Rows from block 4, named by matrix and row number. Rows with one number belong to one channel. Each number is 128 + 32 x the weight over its row's rms, rounded and kept within 0 to 255. All counts start at 0. After the name is the row's rms in percent of the matrix's.
# convs0: expand pointwise conv (model.blocks.4.convs.0.weight, 256x64x1x1), inputs 0-63
# convs1: depthwise 5x5 conv (model.blocks.4.convs.1.weight, 256x1x5x5), a 5x5 kernel
# convs2: project pointwise conv (model.blocks.4.convs.2.weight, 64x256x1x1, transposed), outputs 0-63
convs0.31 107 [173 103 152 139 106 149 151 153 182 135  95 114 146 130 127 113 169 135 119 112 165 141 234 100 117 109  95 114 170 124 117  94 117 179 125 163  78 123 116 145 170 177 157  26 156 102 122 105 105  85 127 133 130 113 127 161  91  76 137 115 128 166 129  95]
convs1.31 096 [ 51  79 129 172 150  67 116 162 164 123  87 103 128 149 123  74 114 151 135 138 102 102 127 120 152]
convs2.31 106 [134 166 154 129  70 141 110 178 106 163  73 104 158 139 161 154 113 156 105 136 142 160  83 154  91  61 157 151  93 122 131 189  78  79 125 161 104 172 100 170 141  94 156 138 143 103 148 110 164  93 145  82  87 138 157  77 106 169 138 128 156 176 103 145]
convs0.32 100 [149 143 135 186 148 158 127 131 181 158 135 138  37 190 109  96 153 100 194 116 121 118 126 128 185 146  96  90  67 140 126  91 125 131 130 169 133 151 136  92 130 124  99 111  63  77 189  87 145 130 153 126  91 144  99 130 107 159 175 154 144 139 118 112]
convs1.32 096 [155  97 129 101  85 140 150 165 143 144 116  84  95  76 139 124 124 105 146 170 172 183 171 179 155]
convs2.32 094 [115 144 133 166 113  93  99 154 134 109 150 139 100 142 106 123 101  87 176 136  98 126 179 147 140 187 130  98 148 146  85 125 163 153 168  81 149 129 146  61  79 190 138 128  43 175 143 150 127 162 105 190 112  58 131 133 158 102 109 153 102 101 110 123]
convs0.33 101 [152 125 181 138 128 103 161 104 127 133 111  76 111 138 161 123 133 115 113 132 222 167 193  60 130 113 148 122 142 176  87 105 127 191 163 165 114  76 174 138 165 133 113  82  88 105  96 115 116  97  92 113 143  79 121  91  86 102 144 137 104 122 119  96]
convs1.33 104 [126  97 129  81  61 143 132 173 155  97 158  91  94  73  92 126 105 112 127 142  96  93  91 134  90]
convs2.33 084 [125  99  88 129 108 109  91  74  70 108 186  74 151 165 124 130 158 141 100 121 126 104 155 137 149 103 181 199 160 145 188 123 104 143 132 114 124 160 104 144 154 177 115 192 159  90 109  84  84 105 136  86 147 130 170 154  95 103 124 135 165 179 159 129]
convs0.34 101 [167  16 133 135 117 141 173 140 148 164 113  97 124 138  95 146 128 150 112  71 203 177 156  93 115 122 140 137 164 125 152 169 129 164 146 143 127 162 157 111 108 104  88  98 121  83 107 156 130  84 145 109 182 101 112 111 103  85 171  66 145 126 133 110]
convs1.34 092 [172 152 169 152 145 159 148 130 149 111  54  61  74 100 100 135 108 131 120 153  96 142 121 149  93]
convs2.34 095 [145  96  84 110 159 130 154  91 161  60 138 122  95 129 135  91 114 154 114 115 141 151 113 158 125 218 142 141 172 166 108  71 195 155 101 163 155 129 124 120 133 146 117 113 117  97 162 166  61 123 129 125 120 168 148 136  60 115 101 102 114  82 192 152]
convs0.35 101 [ 64 130 159 124 107 125 130 130  49 145  87 143 137 122 150 130 143 126 149 131  54 142 123 185 128 166  96 126 149  90 126 130 160  46  88 204 131 134 124 150 192 160 121 135 101 184 154 120 153 162 137 148 133 135 163 117 169 100 111 138 153 143 145 189]
convs1.35 089 [100 121  99 138 198 105 118 129 102 155 167 174 150  83  69 148 127 113 108 128 104 112  65  91 125]
convs2.35 104 [146  94 140 142 109 107 134 149 170 127 156 127  90 138 113  85 112 146 135 177 116  97 131  94 118 124 124 132 116 165 103 111 121  95 126 156  47 123 127  94  94 157 108 148 133 122 211 112 141 148 102  39  97 114 121  64 108 187  57 185 146 146 157 103]
convs0.36 099 [ 84 167 130 103 181  88  96 122  73 131 105 148 115 141 156 158  95 102 141 170  97 155 118 146 137 203 130 122 104 114  97  86 184  99 102 182 140 112 168  85 145 165  96 140  92 162 154 150 171 203  89 114 134 135 128 172 158 144 119 166 111  83 107 116]
convs1.36 095 [129 104 153 160 103 162 135 204 142 120 156 111 169 164  96 118 169 163 126  90 176 167 145 104  91]
convs2.36 130 [134 155 134 134  81 164 101 128  71 162 164 118 123 144 157 137 130 167 123 206 193 157 136  97  88 137 153 145 115 107 204 123 119 176  87 136 100 129 134 215 118 147 154 134 128  68 126 128 112  68 148 110  76 107 122 122 149  96 173 117 134 148 114 165]
convs0.37 103 [ 90 178 116 127 124 114 168 107  70  84 121 126 203  77 149 160 147 135 104 128  61 103 105  96  41 146 124 148 148 115 118  86 153 113 104 150  98 126 141 176 126 188 109 128 167 172 154 159 108 183 118 166 164 115 141 170 129 125  89 147  96 119 134 122]
convs1.37 096 [121 103 108 100 144 193 134 144  79 101 145 142 163 150 200 116 126 121 118  99 180 121 157 169 174]
convs2.37 074 [135 181 115  76 168 133 142 153 136 123  72 146 116 147 105 169 111 151 175 112 163 143 107 144 150 137 108  92 128 105 141 162 109 158 182  98 179  95 190 148 149 111 129 122 122 155  57 176 134 111 109 200 129 106 102 157 155 159 135  99  52 103 115 181]
convs0.38 101 [130 187 153 152 141  83  88 110 147 135 115 146  89 132 141 149 142  76 162 126 126 139 141  87 144 129  87  72  86 163 104 127  52 116  95 138  62  63  90 135 153 134 138  91 123 145 153  83 105 123 105 160  77 159 178 150 188 139 101 118 134 181 155 119]
convs1.38 108 [107 127 172 145 125  78  73 154 132  84  86  44 116 120 130  78 101 124 141 129 150 137 144 156 156]
convs2.38 096 [117 177 107 126  95 108 109 105  69 141 118 104 139 138 134 133 139 113  90 171 153 195 186 178  76 132 190 141 159 114 165 154 159 118 117 118 122 169 135 122 135  90 159 156  93 116 119 136  96 149 126 100 122 151 194 180 108  99 131  64 164 142 136 206]
convs0.39 098 [129 142 129  81 125  79  81 115 119  80 134 186 119 117 140  96  79 186 126 227 120 124 147 142 107 163 116 161 177 187  89 107 122 119  76 128 157 115 150 101 148 138 183 136 105 138  98 145 115 115  96  86 134 161 173  71 153  93 119 129  97 104 145 151]
convs1.39 095 [196 197 148 111  81 156 164 173 112 103 125 119 130 146 131 166 168 127 152 108 160 157 172 143 127]
convs2.39 122 [ 55 177 129 133  85 107 111  80  73 182 124 108 151 147 149 159 161  85 102 131 163 158 181  84  98  66 187 178  80 150 127 127 115 176 108 145 105 142 130 171 132 137 172 132 121 107 117 120 107 103 144  96  83 107 161 119 129  91 150 102 108 172 126 163]
convs0.40 099 [100 164 152 134 124 121 119 121 171 116 127 156 128 111 160 115 123 134 186 132 149 106 141 105 126  77 100  44  86 129 122 133  37 144 112  95  61  83 110 156 105 113 132  99 142 171 125  95  91 147 108 185  85 174 144 149 114 138  62 157 118 163 153  91]
convs1.40 112 [118  89 107 135 134  71 108  63  88 112  69  65 100 132 153 124  97 117 127 115 112 114  80 116 101]
convs2.40 099 [146 121 108 101 160 137 100  99 106 165 104 128 125 187 136 108 115 172 157 173 211 107 117 123  90 128  83 119 102 114 208 100 129 178  81 128 112 124 167 177 143 171 139 156 132 118 150 125 119 111 151 107  73  90 106 101 142 159 185 144 140  92 161 192]
convs0.41 103 [177  27 139 171 105 160 168 147 131 209  99 111 108 143 103 110 133 119 133  60 188 163 144  84 139 111  94 127 131 125 144 158 150 134 142 144 104 164 108  90 150 102  94 100 148  85 114 123 159 103 150 140 171 124 123 147  80 126 178  92 177 151 131 128]
convs1.41 092 [176 156 185 158 131 160 150 167 136 122  98  82 113  88  82  91  96 132 110  93  86  97 105  96 127]
convs2.41 080 [136  93  80 131 194  82 184  45 142 132 104 116 115  99 134 122 158 161 104 107 121 146 106 166 115 182 121 154 152 188 104  64 147 179 120 175 164 136  94 114 168 133 137 111 108 134 156 143  67 117 108 157 149 160 114 128  76 157 101  97 131 106 167 142]
convs0.42 100 [133  94 162  93 107 136 118  96 184 114 130 120 124  97 106 140  59 151 111 120 207 141 120 110 102  86 180 147 154 186 140 190  96 152 104  56 119 134 137 104 137  60 122 133 154 110 109 160 106  90 100 108 141 119 142  62 134 120 128  63 110 102 141 107]
convs1.42 092 [159 155 186 158 162 162 154 162 147 183 135  96 110  87 115 111  86 101 115 180 114  98 118 123 172]
convs2.42 090 [117 122  49 131 123 132  65 112 174  94  91 108  79 100 143 127 177 114 169  58 117 105 131 119 146 139 124 100  90 209 123 111 162 169 158  74 146 150 115 119 132 172 142 103 143 127 153 159  92 148 116  85 158  87  93 102 111 104 126 155 103 104 189 130]
convs0.43 106 [ 85 138 150 127  83 107 113 101 113 113 132 139 175  59 243  87 102 152 109 134 142  97 151 113  86 132  96 102 151 140 112 130  98 121 118 128  99  89  96 168 133 156 142 123 115 172 116  94 125 134  79 147 151 121 130 137 107 123  25 180 106 158 129 136]
convs1.43 096 [110 152 211 130 140 161 141 166 167 182 125 143 133 146  89 114 101 110  90  99  94 137 121  87  84]
convs2.43 083 [111 163 140 167  59 113  51 176 148 147 161 128 122  88 102 180  91 175 145 130 129 158 169 130 182  93 154 136 151  76 147 169 154 127 135 188 123 114 115 132  95 145 118  95 104 167 164 123 164 101 124 102 151 100 170  90 183 119 106 141 165 130  78 124]
convs0.44 101 [151 115 127 135 143 191 118 156 212 169 118  92  38 164 104 115 112 105 191 147 168 186 141  68 166 117 110 131 107 109 139 116 112 160 116 125 115 128 147  98 109  76 122 123 101  67 160 103 123  92 125 108  97 156 163 108 125 108 161 108 141 137 133  71]
convs1.44 103 [ 96 130 152 144 133  53 113  96 127 143  87 121 148 129 116  85 111 156 171 163 176 131  84  87  79]
convs2.44 083 [132  62 136 148 150 138 118 125 154 107 145 109 154 157 115 130 168 116  65  93 107 113 123 147  98 129 149 139 118 163 102 103 138  72 104 134  52 143  86  89 131 138 117  85 152 125 207  87 116 121 122  46 128 142 175  97  75 164 120 165 103 161 146 183]
convs0.45 103 [116 116 137 135 216 163 123 147 140 147 147  69 116 167 108 109 128 109 110 114 156 123 114  95 146 154 137 141 114 133 143 129 111 164 199 121 187 141 204  91  72 102  91 139  89  80 115 117 133  95 175  56 121 142  64 107  99 144 162 137 145 111 124  91]
convs1.45 098 [107 133 116 146 131 135 138 184 181 152 131 155 169 208 177 139 136 126 137 127 124  97  70 101  90]
convs2.45 132 [165 123 106 102 121 185 106 159 154 147 145 144  92 171 179  99  86 143 164 150 176 118 111 110 115 159  84  90 141  85 176 141 160 130  67 115 108 108 144 166 129 155 112 175 154  90 110 160 145  79 174 133  88  88 111 130 148 145 205 120 147  88 137 184]
convs0.46 105 [ 97 128  72  94 117 108  86 134  80  64 135 123 143 133 111 128 105 177 111 179  81 103  95 186  90 153 135 174 134 142 168 139 129  98 100 125 230 155 135  96 131 141 154 173 130 158 109 138 168 123 108  96 144 122 153  87 154 130 119 125 113  63  78 142]
convs1.46 095 [191 148  85  64  53 131 118 120 122 145 153  93  97 142 133 115 145 146 105  89  86 141 136  94 129]
convs2.46 096 [ 48 176 138 121  87 120  94  98 130 193 152 192 130 143  93 107 161  47 106 138 154 167 175  70 173  81 120 143 103 156 142 159  95 147 124  99 104 147 161 126 143  83 126 130 136 134 126 151  86 122 113 109 154 116 107 160 134  96 103  82  73 141 132 143]
convs0.47 096 [167 116 149 217 123  91 130 139 148 174  80 150 101 106 131  69 157 105 152  96 109 138 109 154 167 147 107 134 149 135 151 124 150 115 152 163 151 144 105  88 186 175 140  93 150 104 132  81 144 106 138 141 117 131 165 150 130 126 191 158 209 170 146 190]
convs1.47 098 [ 71  87 128 115  96  67  82 158 113  94  60 103 131 138 141  98 130 159 128 122  99 122  85  98 110]
convs2.47 087 [144 150 118  96  74 143  87 142 132 131 131  88 133 101 127 127 145 123 115 164 182 141 166 152 111  87 200 157 146  98 123 196  92 117 104 104 147 107 101 177 127 121 117 186 187 157  81 156 132 115 109  99  98 149 178 156  68 102 114 121  56 167 135 156]
convs0.48 101 [177 120 149 169 125 126 182 142 159 176 108  83 114 128 125 126 151  47 129  57 167 161 134  68 118  62 135 109 110  96 152 157 104 155 128 145  91 130 130 148 118 144 119  67 166 108 157 105 125  91 155 171 151 140  87 191 146 118 146 139 146 171 148  91]
convs1.48 106 [103  92  59  94 110 104  82  95 120  90 116 113 105 103 100 122 118  86  89  64 119 133  99  91 127]
convs2.48 096 [135 182 126  89  97 185  93 105  90 146 124 122 122 170 139 133 130 131 127 203 182 135 171 109  70  89 156 134 135 106 194 142 111 156  97 130  90 107 143 202 102 183 162 143 154  82  97 145 109 106 148 119  68 121 158 121 110 106 171 121 145 145 137 168]
convs0.49 101 [144 194 142 116 121  86 143 118 152 129 164 136 134 116 185 133 158  62 136 148 133 108 118 117 107  91 125 117  60 160 123 139  78 143 127  67 116 102 106 181 119 158 119 143 194 165 144 105 121 181  93 196 109 127 104 198 164 133  98 169  84 135 136 133]
convs1.49 089 [117  90  92 110  84  99  84 119 107 132 110 114 149 122  75  76  85 124  94  89 153 165 180 163 114]
convs2.49 087 [128 149 138  43 121 124 151 147 105 120 116 110 136 115 102 117 102 109 169 160 121 142 133 163 139  70 163  94 149 103 158 191  87  94 129 146 173  94  98 142 151  61 147 161 166 159  45 160 137 114 141 171 135 184 176 158  99 119 145  88 129  93 142 107]
convs0.50 100 [135 100 133 105 101 111 153  82 154 146 138 126 144  69 128  70  91 142  76 138 181 112 116 144  85  86 155 157 140 225 150 189  76 127 167  97 172 116 139 122 123 114 131 155 156 120  53 156 132 136 109 110 175 118 115  96 105 116 111 131 107 135 151 188]
convs1.50 112 [139 109  77 126 120 167 157 163 104 132  99  97 140 128 119 143 149 136 141 141  85  63  55  96  75]
convs2.50 098 [106 110  87 143  95 103 101 147 175 120  80  82  83  93  91 136 150 106 142 117  95  60  90 155 171 154 112 135 117 192 105 116 137 133 167 104 139 163  65 146 148 164 167 100 145 165 144 146 113 137  62  91  98 112 113  71 144 136 117 164  91 137 159  74]
convs0.51 100 [117 122 163 109 156  77 111 106 148 136 109 135 107  80 154 116  55 145 131 149 132 152 125 106 126 132 129 170 185 206 143 143 118 134  62 111 147  78 131  95 170 103 129  91 122 101  81 131 132 103  61 120 144 153 190  86 141  83  74  72 125 102 151 136]
convs1.51 102 [ 93 121 126 100 100  79 100 121 143 131  36 103 140 177  86 120 143 100 113 123  98  86 108  91 139]
convs2.51 098 [ 90 182 138  95 116 108 163 114 111 168 144 108 175 121 108 148 105 104  78 140 139 171 135 194 131 145 172 125 180 128  90 159 105  84 125  65 155 128 135 160 122  90 182 121 115  97 113 138 117 162 127 106 111 185 184 174  78  83  86  72 102 133 134 122]
convs0.52 098 [165 114 123 104 165 118 128 135 138  94  87 108 149 111 132 182 116 152  84 125 155 186 193  97  85  97 147 122 137 130  40 122 143 162 106 100 110  85 175 165 139  99 107  89 134 127 113 176  76  90  80 112 170 134 124  95 119  78  93  81 122 121 112  82]
convs1.52 118 [130 132 146 127 144 146 127  89  61  66 129 123 131 129  89  60  64 132 121 129  93  83 103 106 128]
convs2.52 077 [147 171 136 115 114 124 132 153 116 152 109 113 133 144  85 160 103  94 145 167 148  70  85 182 135 126 108  71 132 104 148 195  77  91 104 158 139 150  96 124 151 101 143 178 153 102  87 153 186  98 191 150 141 121 118 161 131 175 201 150 130 151  73 110]
convs0.53 102 [ 98 150  44  89 163 112 122  99 115  58 168 118 153 115 127 145 109 153 125 134 133  87  81 149 107 178 150 123 167 130 174 110 121 122 140 116 171 154 152 131  76 124  57 158 106 113 162 158 123 135 189 123 144 160  93 107 104 158 145 140 121  49 103  84]
convs1.53 097 [114  97  88 125 163 185  98 106 128 162 170 140 113 136 143 160 111  85 123 157 167  67  71 157 125]
convs2.53 131 [125 121 162 135 104  70 168 114 122 137 118  85 153 100 129 186 181 131 143 135 127 107 135 184 154 135 154 124 114 119  72 135  89  85 133 104 146  94  70 112  91 134 199 147 122 158  78  74 165 110  99 164 152 108 171 150 148 120 117 197 125 170  87  85]
convs0.54 101 [ 72 138 152 145 132 119  90 104  97 130 134 139 147 127 141  95 129 151 121 147 133  89 132 140 136 149 134 119 100 115 114  58 131 134 158 162 139 107 187 147 142 183 188 156 104  87 110 100 140 170 102  60 112 100 113 101  77 130 113 206  36  99 105  83]
convs1.54 095 [126 148 112 117  94 161 153 135  86 134 137 132 107 105 117 130 150 110 105 157 122  89 144 190 233]
convs2.54 096 [113 141  99  86 139 140 141 122 153 118  77 129  88 178 112  89 122 181 181  98 119 123 108 159 125 172  53  50 171 127 122 161 152 130 177 137 162 151 146 169 143 106 130 162 158  84 109 168 153 104 149 179 130 120  89 137 114 154 134  69 140  68 128 106]
convs0.55 100 [167 109 110 152 141 194 137 155 111 128 124  68  92 154  75 119 140 167 164 116 129 121 171  70 118  89 137 101 176 125 167 129 126 167 143 150 145 181 148 115 110  90  56  73 127 115 125 123 100  46 119 142 141 142 137  84 117 114 144 139 175 140  93  70]
convs1.55 101 [137 163 138 105  63 137 130  92  77 123 172  99  70 114 162 142 141 138 145 106 144  64  85 139 148]
convs2.55 107 [139  34  93  69 143 133 132  99 121  80 142  66 103 114  86 106 112 125 121 101  81  92 125 171 133 117 134 144 164  92 130 133  92 110 168 149 120 112  91  93 141 134 135 143 210 146 126 148  87 135 109  81 128 178 177 112  54 129  89 130 118 117 152 116]
convs0.56 104 [153  74 122 204 103 155 150 118 123 152  71  95 117 140 124 169 131 127 132  57 134 151 162  76 121 135 138 118 151 127 116 152 166 143 103 193  70 147 135 129 153 115  63  86  84 123 198 121 143 113 124 131 206 115 126 108 100  87 119 138 142 131 114  82]
convs1.56 100 [ 94 105  92 121 117 133 147 119 143 150 104 128 154 165 133  94  93  87 109 141 172 193 204 171 146]
convs2.56 110 [152 118 106 112 154 115 109 113 149  86 142 133  77 126 140  73 152 149 188 151  92 162 146 117  99 143  54  89 101 172 128  77 175 195 109 109 124 112 166  82 132 199 156 140 136 130 154 146  81 144 120 123 125  72  93 110 114 117 134 122  92  68 174 139]
convs0.57 096 [139  99 129 110 182 100 160 124 142 127 123  79 156 118 145 117 118 151  56 124 190 129 137 107  83 137 143 112 161 154 139  85 140 169 179 123 171 106 164 137 131 153  40 121 161 123  64 174 112 104 136 106 187 173  75 112 100 100 164 108 133  90 117 106]
convs1.57 091 [ 94 129 173 165 146 119 153 162 157 154  59 104 141 130 115  97 129 168 147 161 119 153 189 169 166]
convs2.57 121 [153 103 109  84 140 184 110 153 143 110  97 109 105 182 176 113  90 161 164 141 148  99  73 104  95 145  70  97 116  87 183 121 138 122  57 123 123 132 186 149 144 131 106 154 140  97 114 167 152  94 185 135  60 117  90 123 147 163 148 106 146  89 115 168]
convs0.58 105 [105 129  86 133 169 109 120 115  94 136 131 100 133 129 126 122  80 141 131 128 131  89  92 175 112 187 149 142 132 144 132 118 135 107 179 154 210 161 174  62 103 135  98 174 106  97 104 141 185 143 134  40 175 126 109 106  63 145 145 149 135  75 145 116]
convs1.58 100 [131 125 131 122 122  93 156 125  87 128  84 103 103  69 141 111 130 168 107 157 119 185 194 187 155]
convs2.58 125 [169  65 129 111 163 143 126 168 149 129  92 147 128 172 166  85  85 161 130 111 141  79  58 104 109 135  86 136 112  64 149 139 108 135 112 144 138 131 133 144 151  87  68 141 145  75 120 155 155  81 169 119  89 154  88 118  85 173 126  87 140  65 152 152]
convs0.59 102 [109 112 113 148  76 107 168 120  91 101  94 127 208  34 218 139 121 132 108 113 126 112 173 106  59 117 102 118 142 133  98 119 155 140 128 134 102 119 128 185 127 156 135 114 115 156 138 139 118 175 101 147 185 114 122 144  80  90  76 150  95 128 134 111]
convs1.59 099 [139  94 201 162  95 156 153 118 164 114 164 160 112  98  68 124  89 113 104  88 102 131  92 108 110]
convs2.59 087 [129 139 168 187  83 109  99 192 130 174 163  88 144 125 102 169  76 178 122 143 129 147 168 133 122 154 139 136 174 110 125 160 137  94 106 121 191  99 113 126  78 141 122 119  73 160 106 108 194 132 119 127 143  92 162 138 184 140 108 171 132 153  59  98]
convs0.60 098 [178  53 144 161 124 165 177 144 168 210 110 115 122 169 112 101 145 103 129  91 163 190 164 131 167 111 124 113 141 128 107 149 167 150 163 169 127 146 147  96 148 133 130  80 102  94 120 123 146 105 151 131 132 101 132 132  60  95 203 124 175 146 164 121]
convs1.60 100 [102 143 164 161 134 151 134 139 137 131  87  97 115 135  96  62  97  78  91  84  97 121  91  90  75]
convs2.60 047 [131 131 154 165 135  82 165 118 180 172 117 154 101 112 146 147 150 173 124  74 114 153 105 165 153 121  97 120 151 176 148 106  76 121 110 132 135 124  65  60 151  90 131 166 192 130 118  85  98  96 175 141 141 152  87  96 133 174  96 167 162 164 126  73]
convs0.61 105 [139 129 147 149  88 103 148 117  87 140  79 131 162  91 158 139 146 102 125  83 107  89 123 134 100 110 105 116 142 118 138 149 132  77 102 153  81 107  79 166 141 142  87  77 185 204 159 133 135 139 112 186 151 135 122 173 176 130  68 116 169 161 125 204]
convs1.61 094 [114 124 171 132 145  78  77 115 144 115 122  72  82 119 153  86  87 145 155 177 132 171 181 135 127]
convs2.61 071 [154  79 125 107 202 121 174  93 107  54 113 106 175 137 173 123 139 134 120 107 104 162 128 148  92  81 132 116 110 173 155 122 105 160 136 148 115 127 131 118 173  77 154  70 120 124 147 165  53 113 171 189 144 145 137  87 112 150 136 119 127 104 191 149]
convs0.62 106 [155 123  93  86 155 113 146 124  92  91 119 113 174  98 101 169 105 163 124 137 125 130 112 117  79 153 174 152 180 137 129 135 139 131 117 124 141 132 140 145 107 120  99 129 145 159 122 228 107  83 125 135 192 132 125  90 155 104 111  74 147  20  74 144]
convs1.62 094 [102 103  99  80 118 156 165 143 134 171 212 183 114  87 154 160 143 109 102 118 119 118 107 137 161]
convs2.62 142 [ 84 155 130 120 107  79 136 130 132 107  94 113 140  79  54 151 140  57 120  81  82  95 113 162 180 134 118 123 161 142 127 146 104 111 174 108 116 126  85 121 141 115 150 112 133 199 123 153 134 152  64 148 214 115 135 109 126 142  75 130  70 150 134 103]
convs0.63 106 [155  73 116  63 110 123 128 100 134 146 159 122 134 109 107 130 107 131 108 171 172 150 144 126  83  90 161 172 125 180 129 182 105 152 103  65 138 111 107 115 126  88 166 143 190 134  76 197 114  70 108 107 149 122 113  91 151 104 123  63 126  80 144 159]
convs1.63 098 [130  96 139  93  85 231 203 140 131 118 110 110 122 146 142 151 152 109 119 162 128 122 135 156 121]
convs2.63 114 [ 88 103  95 113 137 110 121 101 164  82  66  74 113  98 101 157 187 127 151  78 110  79 104 157 161 154 122 120  39 157 122  99  99 155 202  71 173 139  78 112 153 169 152 115 146 171 113 146 105 131 123 128 134 115 109 109 134 117 122 153 108 137 164  99]
convs0.64 074 [220  97 140 122 133 189 149 184 126 163 121  95 145 144 107 146 200 108 106  98 172 193 159 136 137 122 129 156 120 103 124 128 136 165 153 189  75 160 128 150 120 119 148 100 166  76 144 139 106  78 205 101 139 126 114 148  89 104 140 128 128 123 134 104]
convs1.64 089 [100 134 117 122 123 119 130 144 134 126 110 124 102 128 127 104  83 101  62  71  86  41  81 103 115]
convs2.64 042 [111 125 121 163 169 117 138  89  96 129 183 166  84 115 127 135 142 137 140  64 169 152 137 126 153 138 134 149 159 192 130 160 107 208 126 159 147 140  96 134 159 117 124  96 135 125 141 118  14  76 129 130 160 136 104 140  67 120 156 134 158 150 167 174]
convs0.65 103 [ 87 169  68 107 182 131  96 133 102 100 163 111 138 156 114 173 106 128  95 165  88 114  78 147 119 216 158 180 128 127 116 104 170 123 142 133 157 125 174  91 114 151  83 202  99 121 135 160 168 152 131 100 106  88 115 132 155 174 158 141 132  77 129 135]
convs1.65 110 [103  73 125 141 112 114  73 139  99 120 134  66 135  70  51 128 130 158 146 122 121 103 116  84 131]
convs2.65 081 [138 124 113 148 102 104  99 163 205 108 148 135  87  98  94 103 109 106 155 112 111 148 151 151 182  93 117  92 147 165  94 190 129 124 157 140 111 139 106  86 117  98 119  87 161 108 174 128 102 168 107  57 167 133 137  89  66 134 114  52 119 132 106  73]
convs0.66 097 [108 140 134 129 130 105 131  93 161  92 112 157 114  85 194  74  43 172 122 150 172 109 139 157 137 104 116 112 134 216  93 121 102 149 125 114 159  62 140 106 153 105 114 126  88 148  78 109 116 126  72 122 172 149 174  88 120  98  89 142  92 130 117 135]
convs1.66 111 [103 124  99  98  99  77 130 164 165 119  86  93 123 108 132  84 134 145 140 128 102  69  71 103  73]
convs2.66 071 [104 112 100 198  73 103 110 140 115 113 141  80 142 121 106 145 117 113  78  99 112 132 118 198 117 190 136 197 180 122 181 122 145 119 185  90 140 180 130 144 114 179 164 134 117 126 150  83 148 164  86  94 126 121 158 101 145 116  81 159 102 159  97 121]
convs0.67 100 [ 96 147 145 133 125  73 158  90  56  73 155 114 201  75 164 123 130 152  73 139  85  65 103 138  71 143 124 158 161 123 120 146 128 110 131 110 160 119  93 169 137 170  62 145 135 190 133 119 133 163  99 141 136  96 116 145 133 152  91 146  96 130 132 165]
convs1.67 092 [ 87 107  74 113 100 135 122 116 118 119 157 134 142 205 180 196 183 133 135 107 145 120 126 110 152]
convs2.67 113 [107 150 121  89 171  55 163  84 114 119 103 137 137 107  55 147 162  63 103 119  88 116 132 147 189 130 183 132 142 121  70 114 111 147 157 100 159 116 130  82 158 115 119 117 115 158  80 172 102 152  77 154 132 136 117 155 129  91  77 111  87 122 180 106]
convs0.68 096 [173  90 163 217 118 157 159 137 174 169 118 123 127 156 108 100 150 105 116  96 166 132 156 111 149 102 110 151 116 116 118 117 174 154 199 184 142 142 152 111 126 148 111 116  93  72 142  83 139 127 174 130 144  89  97 170  89 130 205 154 145 177 149 125]
convs1.68 104 [ 59  83  86  77  82 105 125  96  95 118 144 133 145 167 176 151 150 144 153 147 161 102 100 138 115]
convs2.68 097 [ 92  87 113  93 169  81 162 120 128 141 131 106 152 121  90  89 153 161  91  56 100 122 120 154 136 113 166 158 102 156 140 136 100 132 135 121 140 123  99 104 157  97  76  96 140 156 137 137  83 137  72 110 143 206 156 145  36 127 106 101 110  95 193 134]
convs0.69 101 [129 143 141 101 195 101 114 124 109 101 131 100 125 143 112 143  86 121  82 135 167 111 114 111 101 167 128 132 168 135 153 116 141 110 147 122 203 108 172 103  87  99  28 159 110 118 101 171 133 128 134 119 191 155 123 100 147 109 151 107 111  32  92  89]
convs1.69 097 [ 79 141 164 168 131  62 153 163 192 151 118 109 153 163 135 135 140 149 102 145  98 129  98  70 116]
convs2.69 122 [131 139 105 113 178 158 112 131 132 139 148 189 108 167 152  83  98 147 169 145 170 158 103  89  94 150  78  91 150 102 150 132 159 163  81 101  92 131 184 145 121 143  78 179 134 111 144 152 141 106 140 135 100  98  65  99 133 148 189  96 147  67 170 177]
convs0.70 095 [142  57 171 185 113 110 125  91 171 183  91 130  81 123 113  95 103 132 130 130 166 165 177 102 166  97 135 125 139 155 135 161 125 144 160 159 107 156 151 108 178 103 161 119 134  64 123 100 142 128  86 100 153  80 183 127  73  97 144 132 134 176 188 136]
convs1.70 098 [142 136 136 167 129  99  69  89  85 110 134 132 118  96 106  53  90  81  74 110 126 151 125 108 108]
convs2.70 080 [118 122  95  86 144 134 128  92 122 174  53 146 120  97 151 157 163 185 148  94 200 129 114 142 120  99 127  94  83 120 201 103  83 187 139 133 148  96 132 174 155 135 132 182 153  96  89 162  98  87 156 153 126 154  90 103 146 111 118 158 131 110 164 167]
convs0.71 100 [128 108  90  75 117 127 144 128 160 109 135 138 137 114 123 125 131 186 111 173 172 138 146 129 102 140 126 123 146 139 113 106 129 161 106 101 144  98 119 156  86 125 111  94 148 145  83 205  59  81  92 131 175 153 150  40 133  49  98  92  90  97 101  85]
convs1.71 098 [117 145 102  73 128  94  96  74  91 135  59  91 161 108 108 147 143 161  95  86 131 169 138 120 106]
convs2.71 065 [105  67 167 107 157 142 212 128 148 122 141 112 174 132 140 120 134 107  74 121 114 108 104 164 137 125 131 134 143  87 142 108  95 127 153  43 126  50 135 140 122 104 120 155 138 110  76 128 108 139 176 141 123 190 170 150  89  95 141 139 101 114 154  50]
convs0.72 099 [118 134 208  90 153 110  98 149 193 150 114 158  69 143 121  96 129 118 139 138 174 161 150 107 146 114 128 154 131 155 145 127  72 105  70  96 112  75 122 150 119  98 154  89 171  83 103 142 123 102 123 147 109 205 155  78 175 112 112  74  91 123 143 103]
convs1.72 092 [124 110 110  95 115 134 150 105 110  86  56  85 185 143  91 113  76 160 138 127  98  75 100 117 125]
convs2.72 096 [134 137 178 113 161  92 145  99 109 207 140 139 189 156 120 156 129 125  54 109 162 161 126 123  77 117 217 171 142 132  90 120 102 118  85 100 128 110 127 138 131 103  86 121 103  90 120 104 139 129 144 101 104 192 172 151  91  83 165 119 149 106 168 141]
convs0.73 098 [136 135  82 136 214 125 151 147 120 140 170  80 130 161  99 106 150 164  86 125 135 101  96 124  87 161 132 108 110 134 149 107 141 125 177 114 179 117 154 130  52 125  35 118 119 137  89 141 112  90 142  97 133 143  57  91 139 123 166  99 139  90  82 116]
convs1.73 100 [140 147 148 143 147 113 122 172 165 164  85 141 167 192 170 102 132 175 151 175 115 150  99  76 127]
convs2.73 121 [193  99 119 120 133 179 104 189 161 100 146 157 101 169 143  91  64 140 160 137 149 101  92 107 129 151  65 108 150  76 159 135 152 123  61 122 115 124 174 133 109 143  81 151 134 103 146 157 144 105 174 128 109 109  89 119 143 164 166 118 116  78 127 201]